From a checkpoint of a small contrastive audio-text model.
Data: trained on synthesized solo parts of chorales (CocoChorales), 39062 training examples.
Rows from block 2 of the text encoder of a small contrastive audio-text model, named by matrix and row number. Rows with one number belong to one neuron. Each number is 500 + 40 x the weight over its row's rms, rounded and kept within 0 to 999. All counts start at 0. Numbers have three digits each. After the name is the row's rms in percent of the matrix's.
Before each neuron's rows are labels from the 100 texts, of 14976, where the neuron reaches its highest value: "fires on" is the input token at the peak. Only what is clearly more common there than usual is listed. The data: synthesized solo parts of chorales (CocoChorales). In brackets: how many of the 100, against the usual share in percent.
# fc1: MLP up (text_encoder.blocks.2.mlp.fc1.weight, 768x128), inputs 43-85
# fc2: MLP down (text_encoder.blocks.2.mlp.fc2.weight, 128x768, transposed), outputs 43-85

fires on: "g" (100 vs 2.5)
fc1.38 090:469446539572520504462417493464516572520478544565540461510532563466520493545540482557534576497484493486431598560480541453504502467
fc2.38 076:474503541518527539442469518563472453449474537489542497535480530417546513452589452519535493530515517470581444494525494542474548562

fires on: ":" (100 vs 10.7)
fc1.449 095:550532596518465504580433497501529540461431545422501534494480483481504452534490508508510566526433520471590485476489500518479442490
fc2.449 104:556467486531581506482494539496505505528550475490417571563551505496572505517464454558547511461543431565469462482518511463551516474

fires on: "2" (82 vs 0.1)
fc1.652 065:468519468469504414438482474587510575525507454497439520545567515450501507491565507506588488549485533540461486491497499486532537516
fc2.652 059:522461478533452487529475518413466445534501516453473524465551444388456470474511455525415466463474498507527494511520541473479455494

fires on: "g" (100 vs 2.5)
fc1.291 091:460534529587508551510452426435501460552477440585494458540494458464560546515499489404534524540571564440532509522504491490476507481
fc2.291 092:476443479490434490519469468552501516435499553417480470525580513486461531521480498502488462457388518542477513497505510424480531564

fires on: "<end>" (100 vs 10.7)
fc1.139 100:499472540458535493443584451452535402541507520523472538479499412487472540538525466471561473521437530505451484458483552489549545514
fc2.139 116:484466551585491541481440491496452514518506514465524507522600522507462513550575471523513483455453490538510501505493504473496527529

fires on: "b4" (100 vs 1.1)
fc1.586 087:490509511509512511473508490533485475504506526513512564502568506486511432509520562490519497473568517539432446511584468571446484474
fc2.586 101:520519539560534493483482525508583528509492555539487520486530466463513485504558490546494540502437556579519480505473523476494466562

fires on: "4" (100 vs 6.1)
fc1.308 074:501479469517482516561546534449490519449577494480450487577556593512491475525590534511496473440486513565495504522508482543561502502
fc2.308 078:519478527506549514544528491548521455587473542424523498521521502478547576482459525481492542565526477536453575543505584520540538419

fires on: "cello" (100 vs 1.1)
fc1.338 118:465480456552510472549533443454393535449470455520489534448535426422483463495478488470514519482499487412487413464463487528443459456
fc2.338 139:449485481478495521445426452459420522406542520474474457514504494449495435474480526471483488513488479433483464589463498458489516470

fires on: "<end>" (100 vs 10.7)
fc1.621 103:493539556500499542536509528473497440562494573494541531475471531533475478500538573519515512508548459568547464497518567536551477524
fc2.621 086:557448533516473503487536492457554424557441580506461489475576477501520489525543472469494500475485509538571542525526574475492532420

fires on: "d" (100 vs 2.7)
fc1.507 093:421482496533487518487473468452443468506486538531512456517546483533488515488550460530516537494440503420463568522473525525515467443
fc2.507 087:459445461471440433499470482536488571454498477550492540481475521479477557393473569443469423537464446543490484475475521493546417551

fires on: "g3" (100 vs 0.7)
fc1.494 163:496486598559522463477513520498524539543493532574505443453536551483449447519545544482539585469519482578489537497580578545562523504
fc2.494 195:509523504485478543474534519513533519552526559513491461473487496534495527562512541512500522573470544585541519493569514492530549552

fires on: "2" (82 vs 0.1); "c" (18 vs 2.8)
fc1.102 110:539507423513484515557531511615447510431542456440527579554522556459450459459454474562503437466505544551497462479500476546560490545
fc2.102 115:525495520492393537456465536526504514508468514525537500519469454501461534481538517557453531577459574501537492455450497465415501533

fires on: "c" (89 vs 2.8); "d3" (11 vs 0.3)
fc1.121 073:460495465511551507518512532429554502423557454487525489555539514567566570498447537524474539518553569513511530517522553518553514518
fc2.121 080:495521468544492488527478585577451510515502496446471461513489548508413465470488466513510505474427480450466468479474520514508515524

fires on: "d" (100 vs 2.7)
fc1.194 085:441482528504482567522538498504433477461512535533463465492479471467446475452509505557520544550460508519525499471480499419538516561
fc2.194 077:514477506514553465461512507473535544576516493527497560445466473545458606456536520441502498487527456529540472524526476586478503574

fires on: "d5" (100 vs 1)
fc1.394 081:549539475463547432512464499415507525561512501515449520530564498463513480444496527525526522491549500467478450448445478532411556493
fc2.394 087:500523526482409545455490511582488551397520513444498472488390469481461539476510509501584409460518484536530504498571460508547478546

fires on: "f3" (100 vs 0.4)
fc1.392 069:494444536462516455486490492433561457475480473532507479532571511521490517504522507517502489518415520549497458481526496439470443546
fc2.392 065:530511518487497492544528517484503518511519551525597525525516541436513519525461524524535470512526474480455432415518507525491534453

fires on: "g" (60 vs 2.5); "a" (20 vs 2.8); "oboe" (8 vs 0.8)
fc1.145 096:540468522521521517492483515475477483453462475542566528568503459598498459478534527489470554520599507445477536494477482583486511435
fc2.145 094:496468533382558535508476586548492502455556506491469489539483465514498478523422471517595554461493497574465437514480510467507514522

fires on: "bass" (100 vs 0.2)
fc1.8 082:462535481498521524457460518491457478479500508470465498490565528506490444480538484516515503538473535501499456502508544510486488516
fc2.8 082:543463504484511486467539523464485407537494557487502535526498521520526451479464458465453504428557451488541476474489528516532532488

fires on: "5" (90 vs 3.7); "clarinet" (10 vs 1)
fc1.731 068:452517537526572481512401476572474481513461482506500529495492482475475435534517468457519449522517523390540503509548475434435517474
fc2.731 073:561512545497558471541526521410480434426405507548498431478473501504516503545453434484499527524535483467536387489504482504530518520

fires on: "g3" (100 vs 0.7)
fc1.757 104:527552494587504435449503497554541551544506432501452524489549477422508461545497503487471501556602482502521497495526486507530458500
fc2.757 125:439469489471508482404539532422500427407456574405462477523536554525479478488481468529536462501449490506486449497527482436451466515

fires on: "b4" (100 vs 1.1)
fc1.559 082:524465503549481503533510499509538560534444485484561497463452518446498545463505473502445540542485529442513560525450456501488566552
fc2.559 085:610519518511560496528451456521495528506584511569509528554492497498489496555464531472503463480483477507470514543488525547475476484

fires on: "cello" (100 vs 1.1)
fc1.471 067:500481472486576567554515510451519556513486527544475483487551513456533493526447487555492592494478486547457429531535503537483459510
fc2.471 065:511495594577529512551473530534499439458420552521516557442504506490522499525438471487575499470543472520519470512503456494490533503

fires on: "4" (99 vs 6.1)
fc1.525 069:442527530468468489561479507484404437519497515559464502548513478420483429480489585520539496453561525416477508435489458526540541478
fc2.525 066:503431471507411540562545510437502526475532540511514464495477507497482530462507505498480503491469507561559515467482560541578439486

fires on: "saxophone" (100 vs 0.2)
fc1.328 075:507490548519511510462542547489503510433464556493469395585487528538507547502475473535525482474446444496506533498542546442588540504
fc2.328 080:557502554473467543504466500419478466565552508535549546443476491506523472538523521455505522489617572501544511465479523489489517484

fires on: "saxophone" (100 vs 0.2)
fc1.405 092:486497453553553505433493509477477508437452450528452472503533420485491520509388439521545533472490449484490554501463508549569547409
fc2.405 099:490528575541434546633526519518443459496469528494484491446476496543539534588530460483530519499524503462499460526485500516450518482

fires on: "5" (100 vs 3.7)
fc1.604 092:537549482524517515520533534542532581461470494542509465474478583535546432515498562488528500424578473499499427502496523493515507545
fc2.604 086:486551459423508497539501536486487579475521486530425531490491496564448480509539450462535489523490475566570557475614507494491474493

fires on: "<end>" (54 vs 10.7); "flute" (46 vs 1)
fc1.587 101:467512570414506543475482471566440451505448499483548481502416499458446514520525483526483439449459465461490421475483504500539446476
fc2.587 097:485475470495522485397502449428510432567559477467471460440535468466524459485478506441513484555528533582509491469509514436476508560

fires on: "violin" (100 vs 1.5)
fc1.617 101:523510545437477457571473557505521563503541472456510501490549576536549567524510459493603533510506464466473453492508588517463466463
fc2.617 097:531497555552524530571481579523539506491417472475464515536418457512518503502523446515491531475544480523619494558476499487523518505

fires on: "d" (100 vs 2.7)
fc1.240 097:447538559505510450476486627542425497485478492516457497493547489451485527508531517525453474504477505501487470377547523540497513458
fc2.240 096:484415487552501510496505522462522585496554525508529474454529549565509488480592486537522480495448509528520487450581491552538480538

fires on: "a4" (100 vs 1)
fc1.545 077:468508454462512553469463499545516503471535532545451473552504454522443501518493517511558601498490480468535515486460493541624441542
fc2.545 073:468499482471492489552523518454495472536543472513502546423606499502514520461514565460413506491504519593454514518487488514487578530

fires on: "oboe" (81 vs 0.8); "f4" (18 vs 1.1)
fc1.247 085:503498502505482518606515488491517482550479547518518506530528523505551496545503520536502471465530550550430521448539495486513553432
fc2.247 085:563523492494454504510533521512476544458488572480465547460439496568490509464504485520534544517553513486446538553444525469525425496

fires on: "f3" (100 vs 0.4)
fc1.134 090:560429508456552482469490463469525508567485438539493511570514547498452524493520508522520465526412454535484464449503526540408492487
fc2.134 098:490456520544471491536462523468561479499490498470535518416468513507576516526518552453503493471489556497551540447475487470543445450

fires on: "cello" (100 vs 1.1)
fc1.23 111:502472515579617522565522512483503568468556441500545477454544457483452532471471455570517552490547481499489405504520441510482435439
fc2.23 108:480509476503538487507485504426471522482478528507485517446503555418520494536468473507547523553506513416478491596545483416498514475

fires on: "oboe" (92 vs 0.8)
fc1.724 068:564545493362493571480552517477504495538509448508495479520496531473505524570474526470513541509554433522513485538536517528535489462
fc2.724 074:495500479503472526607503574431467469430523523475442509585532512559520493405545536539513537466499554457534497423516527518507478496

fires on: "bass" (100 vs 0.2)
fc1.257 078:477539543464534517509521511424479441510482566562445505525520481435469459459460498577466493520503509446552446438512508471458511502
fc2.257 071:446482508541503487499513487562515493569469524569456502523542510580572527550514517479500536492481465513495591554481521580504471466

fires on: "5" (100 vs 3.7)
fc1.470 135:522449514539535514466491489537430471469505514505524556554511538485534503552425480534539493448502481506530511539507590492549490536
fc2.470 142:511478526505494480499505488472527564536500498565441508504534480534431550571578473480439531506486499514506487501593464486495523509

fires on: ":" (100 vs 10.7)
fc1.287 096:499494525472466475554466560539484492472573496419483497484516485488465486473520495426519453476517437511504465491552496490450515526
fc2.287 111:569492544516510489509471512496536493530402497475567502496461491512483453450490533514512558506468519535471466474451492556524411475

fires on: "d4" (100 vs 1.5)
fc1.165 095:542471514442456506466540458442533496524500515505378583485498571421472573510530517474474468524521524488452487486437434477489501434
fc2.165 096:481533555533519508525520513566575489522530526498524530525479492552513511538532481496550536471527526527607493485542396547447547552

fires on: "<end>" (75 vs 10.7); "a2" (13 vs 0); "flute" (12 vs 1)
fc1.551 096:574548483489504470582538428439475537543471544520524490531486510553397454509477484490523506534405445492565486557554512496461454491
fc2.551 093:519457510513507537472477534625447468515445470531536525467509451475528506555501528518494529491489492526447541480551524522471443525

fires on: "<end>" (100 vs 10.7)
fc1.237 111:544508538535475513515538533444538456485496525510550550473553475511513580495535479481480481482505529555511453462489516484503522544
fc2.237 096:542476490459503472502574450534533464498492456531508482533500491564527494484499464510503516542465499487556514436491558445502466500

fires on: "2" (60 vs 0.1); "d3" (22 vs 0.3); "b3" (12 vs 1.2)
fc1.409 107:549407497491555482463477440495497486483417471529453546583520433506542464521501521451459534538482543427470522516512558543502501508
fc2.409 111:435519492555441461501544488496442489486492551429527455525540594489519512440446501519506527500424512558504502494511509466478560474

fires on: "double" (100 vs 0.2)
fc1.576 084:466520548492539477532547530518537457552526515537520482525496501512473450462393528487518517529487476477532435503475565525502564567
fc2.576 089:484525499503526472449542526528508486470512506472422512512535496558528450440492482505522531522523443495461569516454444511491496479

fires on: "bassoon" (100 vs 0.9)
fc1.4 101:448500435485531501508506497535499547562515575464507562525469531503520482497448498532518531591460515579490469528512498505485500494
fc2.4 121:538515466500480519468612556553518507515445547532555498488468512545561508531510519534496515474554533522520531534485527531489471468

fires on: "c" (100 vs 2.8)
fc1.634 128:482532458468527478525518531533527511516494512478518521504511528497495524446523581551532475541498529511458501441535491545513525495
fc2.634 131:526535457546542444418499522605530534454505478500486455545492426505480566465453523519461472556485546557537494499495546521501492533

fires on: "f5" (100 vs 1)
fc1.426 095:523539509427421509463476523457526526492464457517526530534434493536524549483590520569519542484466505495474500595472511503431519540
fc2.426 099:528517530555496500585481474448544497482492534486565505527552523486582488464459478520550483432524507470555504512457509567604498452

fires on: ":" (100 vs 10.7)
fc1.673 081:493575459494472515414461512477584597527478480498495547521535504464450519536487485529541548574461468377568457501469499524510458506
fc2.673 076:506541450450552464553527489564446497512552505452518457508507534531527514444575454493464524466578541525463597501485500518488567542

fires on: "bassoon" (100 vs 0.9)
fc1.627 106:524456533553533498558489453574517507496509425550470445537439466523515417502515500499531529471471450523566528477516530532568477444
fc2.627 112:495464514497469464471598501471498541585460500443557509450512519481510517516480448489491498516469520520481495494467535508406610406

fires on: "d4" (100 vs 1.5)
fc1.657 082:517492569460419519542498492482486487471504583456400533479531524514546479503431555463519496468508530436455530480420496491469483508
fc2.657 092:589557470610514510506547517591509510464569517498548504505512507505538534498491573565481502482484548562544502499467477483478503444

fires on: "d5" (100 vs 1)
fc1.683 065:537469505446479469499543460561523520486542497487481543536552452532544447517510577464467499491449557575504477487505533575402511527
fc2.683 077:489485478582485511523483512485481416412481511511485415467497566429525472469470485598498540497552526455441459560445503457494463466

fires on: "g3" (100 vs 0.7)
fc1.557 110:430525525502550477479448514508546420556505513452486470504504552537512417465447499485497520514428490571476455556577506541519434470
fc2.557 114:472483450472504515432508517474480486508442493524415415491482493491502463548512458513466523494466477422457505494486509485430466453

fires on: "g3" (100 vs 0.7)
fc1.265 095:503481531515535502478480515535468497556497567464473427522527559538492377521528500504456514538514508564477518515483538550577417572
fc2.265 121:527527555431464515458542565471493457522512491437516437539509548480447505495572519528530553519454458493517500532512558549470479491

fires on: "double" (100 vs 0.2)
fc1.88 092:488446481534561537494428509563549421502477460590485515438469532455548530520460514537479467490469500478554387543467483509507436561
fc2.88 092:514445380445520440511473543474473546501424544523458440442487525510475476476421492494546450496471467576513510494479464525539511521

fires on: "c" (98 vs 2.8)
fc1.262 088:503508525491482418588498545553464479520533528576426484511506463434510486523505521551495504528487528501465465434530556594564519542
fc2.262 084:468545467500535496468517501561510503502456463501556424533507525556512546434513552501498518522452427491516552524498495515551541439

fires on: "g" (100 vs 2.5)
fc1.253 098:497488560570488504505524536484479496564494500558512500490533418468465526605479385534473576582516542564512515536488541568496509537
fc2.253 106:472512488518528476485444509524475502545522505491495482571500544451513510485594439484491463497411542529522516490593465521479469507

fires on: "f5" (14 vs 1)
fc1.108 088:461444565513522503550425477486477480495474575507539510470548518474546475549534534526500503449402460531482547450507538457535484450
fc2.108 090:560489453541509468511562490511482567517450461506465498558518496524530525476474436432532468470550538483492448479512479478505517517

fires on: "c" (87 vs 2.8); "f" (13 vs 2.4)
fc1.563 087:504488458528467458555455563523508510503521501524540535491519553561499567467428463542499484572468501483431462500498544526536469474
fc2.563 091:521541499478487528471557594527510413467464481500474474553449479581512490455557496548487488556519484427533464422592564529498524468

fires on: "2" (82 vs 0.1); "g3" (18 vs 0.7)
fc1.214 121:492496508554567483545530489567507504553478507520473499537525516527477385510510461454493480598393455545474484484534470524577433487
fc2.214 108:497488500459455509484576533478469476577560522500548565498492506480505528559503500477529516432524506515511421461476461510493491472

fires on: "a4" (87 vs 1); "a5" (13 vs 0.3)
fc1.509 128:532516463447560512581524522491504582497561481503500489518535495523538559465492550474516569543532485492417488496532518500592459493
fc2.509 119:469539480474519485445425504529537560483477463480507506462498471454476520466463581490510508511460545558473540560479526492521561524

fires on: "5" (100 vs 3.7)
fc1.302 115:505447449536548515476513495465501522477565449500472465544504487526499508505472506578513486467480497479553481497493574479537552543
fc2.302 128:454513527502568518597531512549526524531472502468572552498539539541510578504535533521558611448495483501488568558542559525468542439

fires on: "d" (100 vs 2.7)
fc1.547 080:385576538533510504566490490487479459566503409494479555443536546486488519467549534483584475481531522444423516438494499477482532440
fc2.547 090:510497571487480471474474509506537562468519524438545548489454475542454409431485543525506446516458471500547450490555414522517495623

fires on: "cello" (100 vs 1.1)
fc1.687 141:512512490552606523489521501443498499461449459529506493455501518437510476529475518579512467492487472486525434490528517494427500494
fc2.687 132:432492497479556544465503487464465499481517505487475552504507522461467445538518545536533526451540466498520419518527463489463505501

fires on: "f3" (98 vs 0.4)
fc1.546 099:491464484524591488485389493495519533476431456534551509503498524569520536494520498502543502448383524505468498531454522498488524542
fc2.546 093:559423508575542408498473508429463494504487535504556560508521547485482468482493424474442521503531547529476494474484496449443466493

fires on: "4" (89 vs 6.1); "flute" (11 vs 1)
fc1.382 089:531481488485492566574497511479471550508549537576504479570533539468510550526570511586527469469473467513481512562527543435506561483
fc2.382 100:469533518514497559496597525578522494558489452445593493489547514469499474517447501470467541438516515512431514511496521510457547444

fires on: "double" (90 vs 0.2); "3" (9 vs 3.3)
fc1.356 066:502469497501535555446353521499456464492520401525423478481528465491514526512481508513518509450442408458524461529451512463500438552
fc2.356 072:512515473461511460509514528463494507583481623442548524511499568518534521450544491546603484516556546524557499436458545540479509465

fires on: "g" (100 vs 2.5)
fc1.370 113:449437509466511501447472480502408506469535573524489441496493494584526494511431443548570483490469501474531582483568484494497500529
fc2.370 123:478547519542463546626519552581573427488556504528508517514414547502562482501463490505451552526529484483522555489483460639469471518

fires on: "cello" (76 vs 1.1); "bassoon" (24 vs 0.9)
fc1.569 095:485441475488542536547457470493485482500478462542506486504407545519505455490455546521481470501479432498540543534563509491399511493
fc2.569 113:522518519472483474504541524434520548514465491439541516430497468531476490544458431488578533468514535509512444458511521438549573572

fires on: "oboe" (85 vs 0.8)
fc1.556 090:471439557564443459515533494500357478515531490533452543550470529546515487512498515568539521452612493507449513472470571532557491478
fc2.556 098:554495579550487518529497523501549546473557468552526508555394473492591507508531510516478477511502486535536510475481505507482596466

fires on: "b4" (100 vs 1.1)
fc1.196 084:464465478549549510508494473504540481460431512561527497517546555511490494489475465519470487551362484528563468525445529539415449470
fc2.196 072:532427447535511475474473528550572492556515576518539455453453499484551544499493537463472566452513476540458568517461518477456543501

fires on: "b4" (100 vs 1.1)
fc1.122 094:485482478524528519493490531453507532552386529542510493444530541474453459499469536468489507545426510372502437476465481529460477506
fc2.122 093:512540526487478479522465464542553493407501462533497462485494420527496416521419489482515485457470527507505525592532542421522523534

fires on: "d" (100 vs 2.7)
fc1.317 106:425493473560479555496484504478464515426513492601500473500534495519535598485530547514553500507469493479474508474565478498490556492
fc2.317 109:493489459456462438542498509457456538479487502533463458440462518494430443515482488513479509441415426517433528508471438502452444463

fires on: "double" (100 vs 0.2)
fc1.79 094:445536492512501477486486534525517436476498530509494498491499514464445510565467438508504461511434467464428407471479523447466486588
fc2.79 103:459566531391531506470469459552519475475510519551419457533468513470463401493515464503411524535534476503515467483509539544481447589

fires on: "2" (82 vs 0.1); "saxophone" (16 vs 0.2)
fc1.680 077:499501476507498447482572526450441517473508527455512497510503500491474509491446499507488501493495491469577495553411513492514461478
fc2.680 077:480495472447443502539456453443465565512451506483488505470433516451554536498519473404447463399515506454476608491486564527524475460

fires on: "bassoon" (100 vs 0.9)
fc1.686 144:563533536491472557483542494553553494500511527501482416550519513558561494443508473501554515470573489516477460504488562435505540524
fc2.686 136:527516483449529525455477448468535535517534500531559490512546445507489452572537554478464463540448503563493477482466447459473498534

fires on: "d5" (100 vs 1)
fc1.684 088:525515497564527503468419488577485535572538504483506588468508473473489545547486476502511508452485565522403513453511497519536533508
fc2.684 098:506493526456499530543540528472460450519505406518560431434500530510507430456535494576493476575513528437524487516399516480454509484

fires on: "d" (100 vs 2.7)
fc1.19 099:415483529507568558552481482503480454472462549437492492459515501508539436433502498526551563486458448452474524478494482515479516526
fc2.19 101:497480519498468459525508530555506553519531529519518479504439539478474501475475589494442527540510498549547541492548515495525513483

fires on: "oboe" (60 vs 0.8); "a" (40 vs 2.8)
fc1.522 073:456546522538484473579574488590491436468461499496551458476509502528558509499575510527516503413497488457557478580479576511449512470
fc2.522 072:511475504563561532477475520439484537571522599474537515541486449514525526499509443479479484548523502563496503428505390468568538505

fires on: "a4" (94 vs 1)
fc1.518 141:531452491482481519486525520492507535543565546486565505577488481457472513517494487511478516544553545470484527494492570520610496463
fc2.518 145:488464492414491515461480507463490488516469497480527441529548513505513517499453489507489473544462488500447585503475434443530454522

fires on: "b4" (97 vs 1.1)
fc1.101 057:544514443553488463493519455563518576542492473478497555485526498460522510542504531516461472512492516496612504489517501506450429449
fc2.101 062:423422502483601580503516528491534489563441490465471470487465521458513515551537521527498548477532482533571486577493525511449484483

fires on: "f5" (78 vs 1); "f3" (22 vs 0.4)
fc1.519 090:493437440424504467449457493496589593469498472476531489526548544521526572481488471478502427465483512459559509534450459497448484429
fc2.519 083:522473530509513438460521577523437466505491524509504555510482586366528524514505438525506496538512485495485515520488476485452517502

fires on: "b4" (94 vs 1.1)
fc1.176 064:554490515484554463494493550496502509499574482501546503495507558563496494548557513507563492565538518458451506484380527487510506425
fc2.176 060:490448540522435506555488420492610537489500559489462500494532499476547531526414519506430503476431494528552502514586453521466591495

fires on: "c" (100 vs 2.8)
fc1.111 103:456482404501551515494526501472512536474448454529505470535563569507504533439435476500524538583482557463519546480484567494517496490
fc2.111 100:481531508508447489528566510528444494424557519484482449497516485548438570442504510567521482525494457496507547572574521552517464490

fires on: "d4" (100 vs 1.5)
fc1.645 129:542547524494463494531509447475470509499465490478438521514517485530502540518487474468567508457472579419564571483477480537474523556
fc2.645 133:505528489511499475483497448527466475537581450501521445467509551489538521488498494510480523457463531502513526525560466570451474508

fires on: "2" (67 vs 0.1); "b2" (33 vs 0.1)
fc1.541 096:441500484490513519552512465555474488475536477564533517554508497530560500460554496524518479483552533518446445495456515507479558432
fc2.541 099:501533550538437498433430517505523522540483542508492460480423446482456439564462514491489513593469554520507497486576536463490466544

fires on: "d4" (83 vs 1.5); "trumpet" (17 vs 0.9)
fc1.455 172:501522529545467494456473496521481481497540530475465385539507519458510589492540545507562482462587487570445509480524489501491529531
fc2.455 167:516563533539541558540544507560515544564504551535546502517517498502528479558477510501443485546483551500554537505504535479511580561

fires on: "cello" (100 vs 1.1)
fc1.230 128:467512517610518562487494488456560515476446494494530493452535435438568511560470494507523535490561441494503434510488519507460486456
fc2.230 141:568523526482599499428451510533440491439497504532494513490542485471458386478542521517527455498522476474474393543488451516509486499

fires on: "bassoon" (100 vs 0.9)
fc1.512 072:526542503496451575571566524602497531527510513577445506504526519567496441493455543538444505581460561515519576510429493493511451436
fc2.512 078:538472502494458492469577488472469535551497503523551470514527538509544560544482502497494599457530525565517501569506523482509524473

fires on: "d5" (100 vs 1)
fc1.663 197:509496540461388458547457459526466484531563535477486515486521519522483548510469501462509487453468491485516516443480448536493520530
fc2.663 169:513540506526526535517399501489518479478506540498547519486489557516536457507533555540489485554483610519527380526554473568538401570

fires on: "4" (100 vs 6.1)
fc1.261 162:475442484499470507537500509422464517474506573485500558507549480515494517509459492551533420440517533489524506523488486515486544434
fc2.261 142:482534468479526444539515452570534531515462439510498506478489549501499491552541488490465543419528450527487585585535500440527469511

fires on: "bassoon" (100 vs 0.9)
fc1.397 072:502429542546562555484547473390584538494522490445524494515530520468577432525533489546542554534531451565581463486538511580485542458
fc2.397 069:445520476424457535568501470593486454532441517444488450589506515506457485505498487504524454504556459434460490588436480483536541494

fires on: "saxophone" (100 vs 0.2)
fc1.339 095:474503522548520568447533569456514519467512488485526484516491482468498491521434515570420497493514444533522476481488470574576480431
fc2.339 086:450497503529472451521523487569470532555511469482443537432514600462451516490433470453535514466440515459509486541564490480508529511

fires on: "oboe" (100 vs 0.8)
fc1.318 082:484548513483511565467535483496499475533469516444535457500522490504469498486515472505540542517477531543455541567475516459528492457
fc2.318 093:497475542520570533518457498422541492568451490580540517571497500518536467530520511507450509483490544521501449518449536581540496500

fires on: "saxophone" (100 vs 0.2)
fc1.531 071:421483488520489468482566525476474540462517522573536510497497482488550571508453507520493511529504513450527593529408486442506520429
fc2.531 068:474508501508517507507504535509497522506425498451428495452412522474506503509516455475490460482466492564440542472439447520535426508

fires on: "double" (100 vs 0.2)
fc1.211 113:477473494530484482480532494453466485481469588496479517536473506484475427517552494553541514517545490510465466462465546528469538476
fc2.211 122:564488507516528439535500536546476504467588468508472483565443469490594496494551536497463456488485476535510515483511450518499501473

fires on: "oboe" (96 vs 0.8)
fc1.711 083:450521463504486506462463503412552431509499448508533513409584475548508493518485449479504473465475543570457580514476550499501468432
fc2.711 085:537448518539501493467526478524475526477573571544449510493536515571507520584527541478459582536489488532478452518511436490478588440

fires on: "g3" (100 vs 0.7)
fc1.138 113:596504605548555478450482526506541484549488521523511406509504542501489460537423507479515598477506490545524466525528489511479475441
fc2.138 122:473474475512459532424523528531537480489476502387444460512488499558498455566539508485484536605512479510519537534459489492501475521

fires on: "violin" (100 vs 1.5)
fc1.744 098:545502526470516485523388523465515516470447521469489547506521507495539458532463469559475579547454531435502504517557538508426522475
fc2.744 101:584540525492514560538543564478532500500520481435438548533479502545548534497575499578502495464445550510464501444534501465564495477

fires on: "g3" (100 vs 0.7)
fc1.192 121:480495525460514451476470475492545499585515491484450389520511563485478426493520565481498529535476547589513484499541512543528483570
fc2.192 144:495510553516504526487521566548541515547535602460548514504525543554486489547507507512546554530514484493518504528552566548519550527

fires on: "d" (100 vs 2.7)
fc1.554 064:479451528571547421519575512536414515504549533492492498511508465504499455431488524475501537545462500448521511527499471558562582570
fc2.554 064:442513495496552506502477456495473568515468542442476537469548533497442520530552508490586490457506505524461506506511471496461451478

fires on: "g3" (79 vs 0.7); "clarinet" (21 vs 1)
fc1.668 098:480480540499551440543480527579562477542494469446500451446453542528590441529453559543477503560561485568527521544542461501538522444
fc2.668 095:493548579485446508498527515468491538511472558415503426534507473475511502513489453522492541458480476468478457548488507515488467586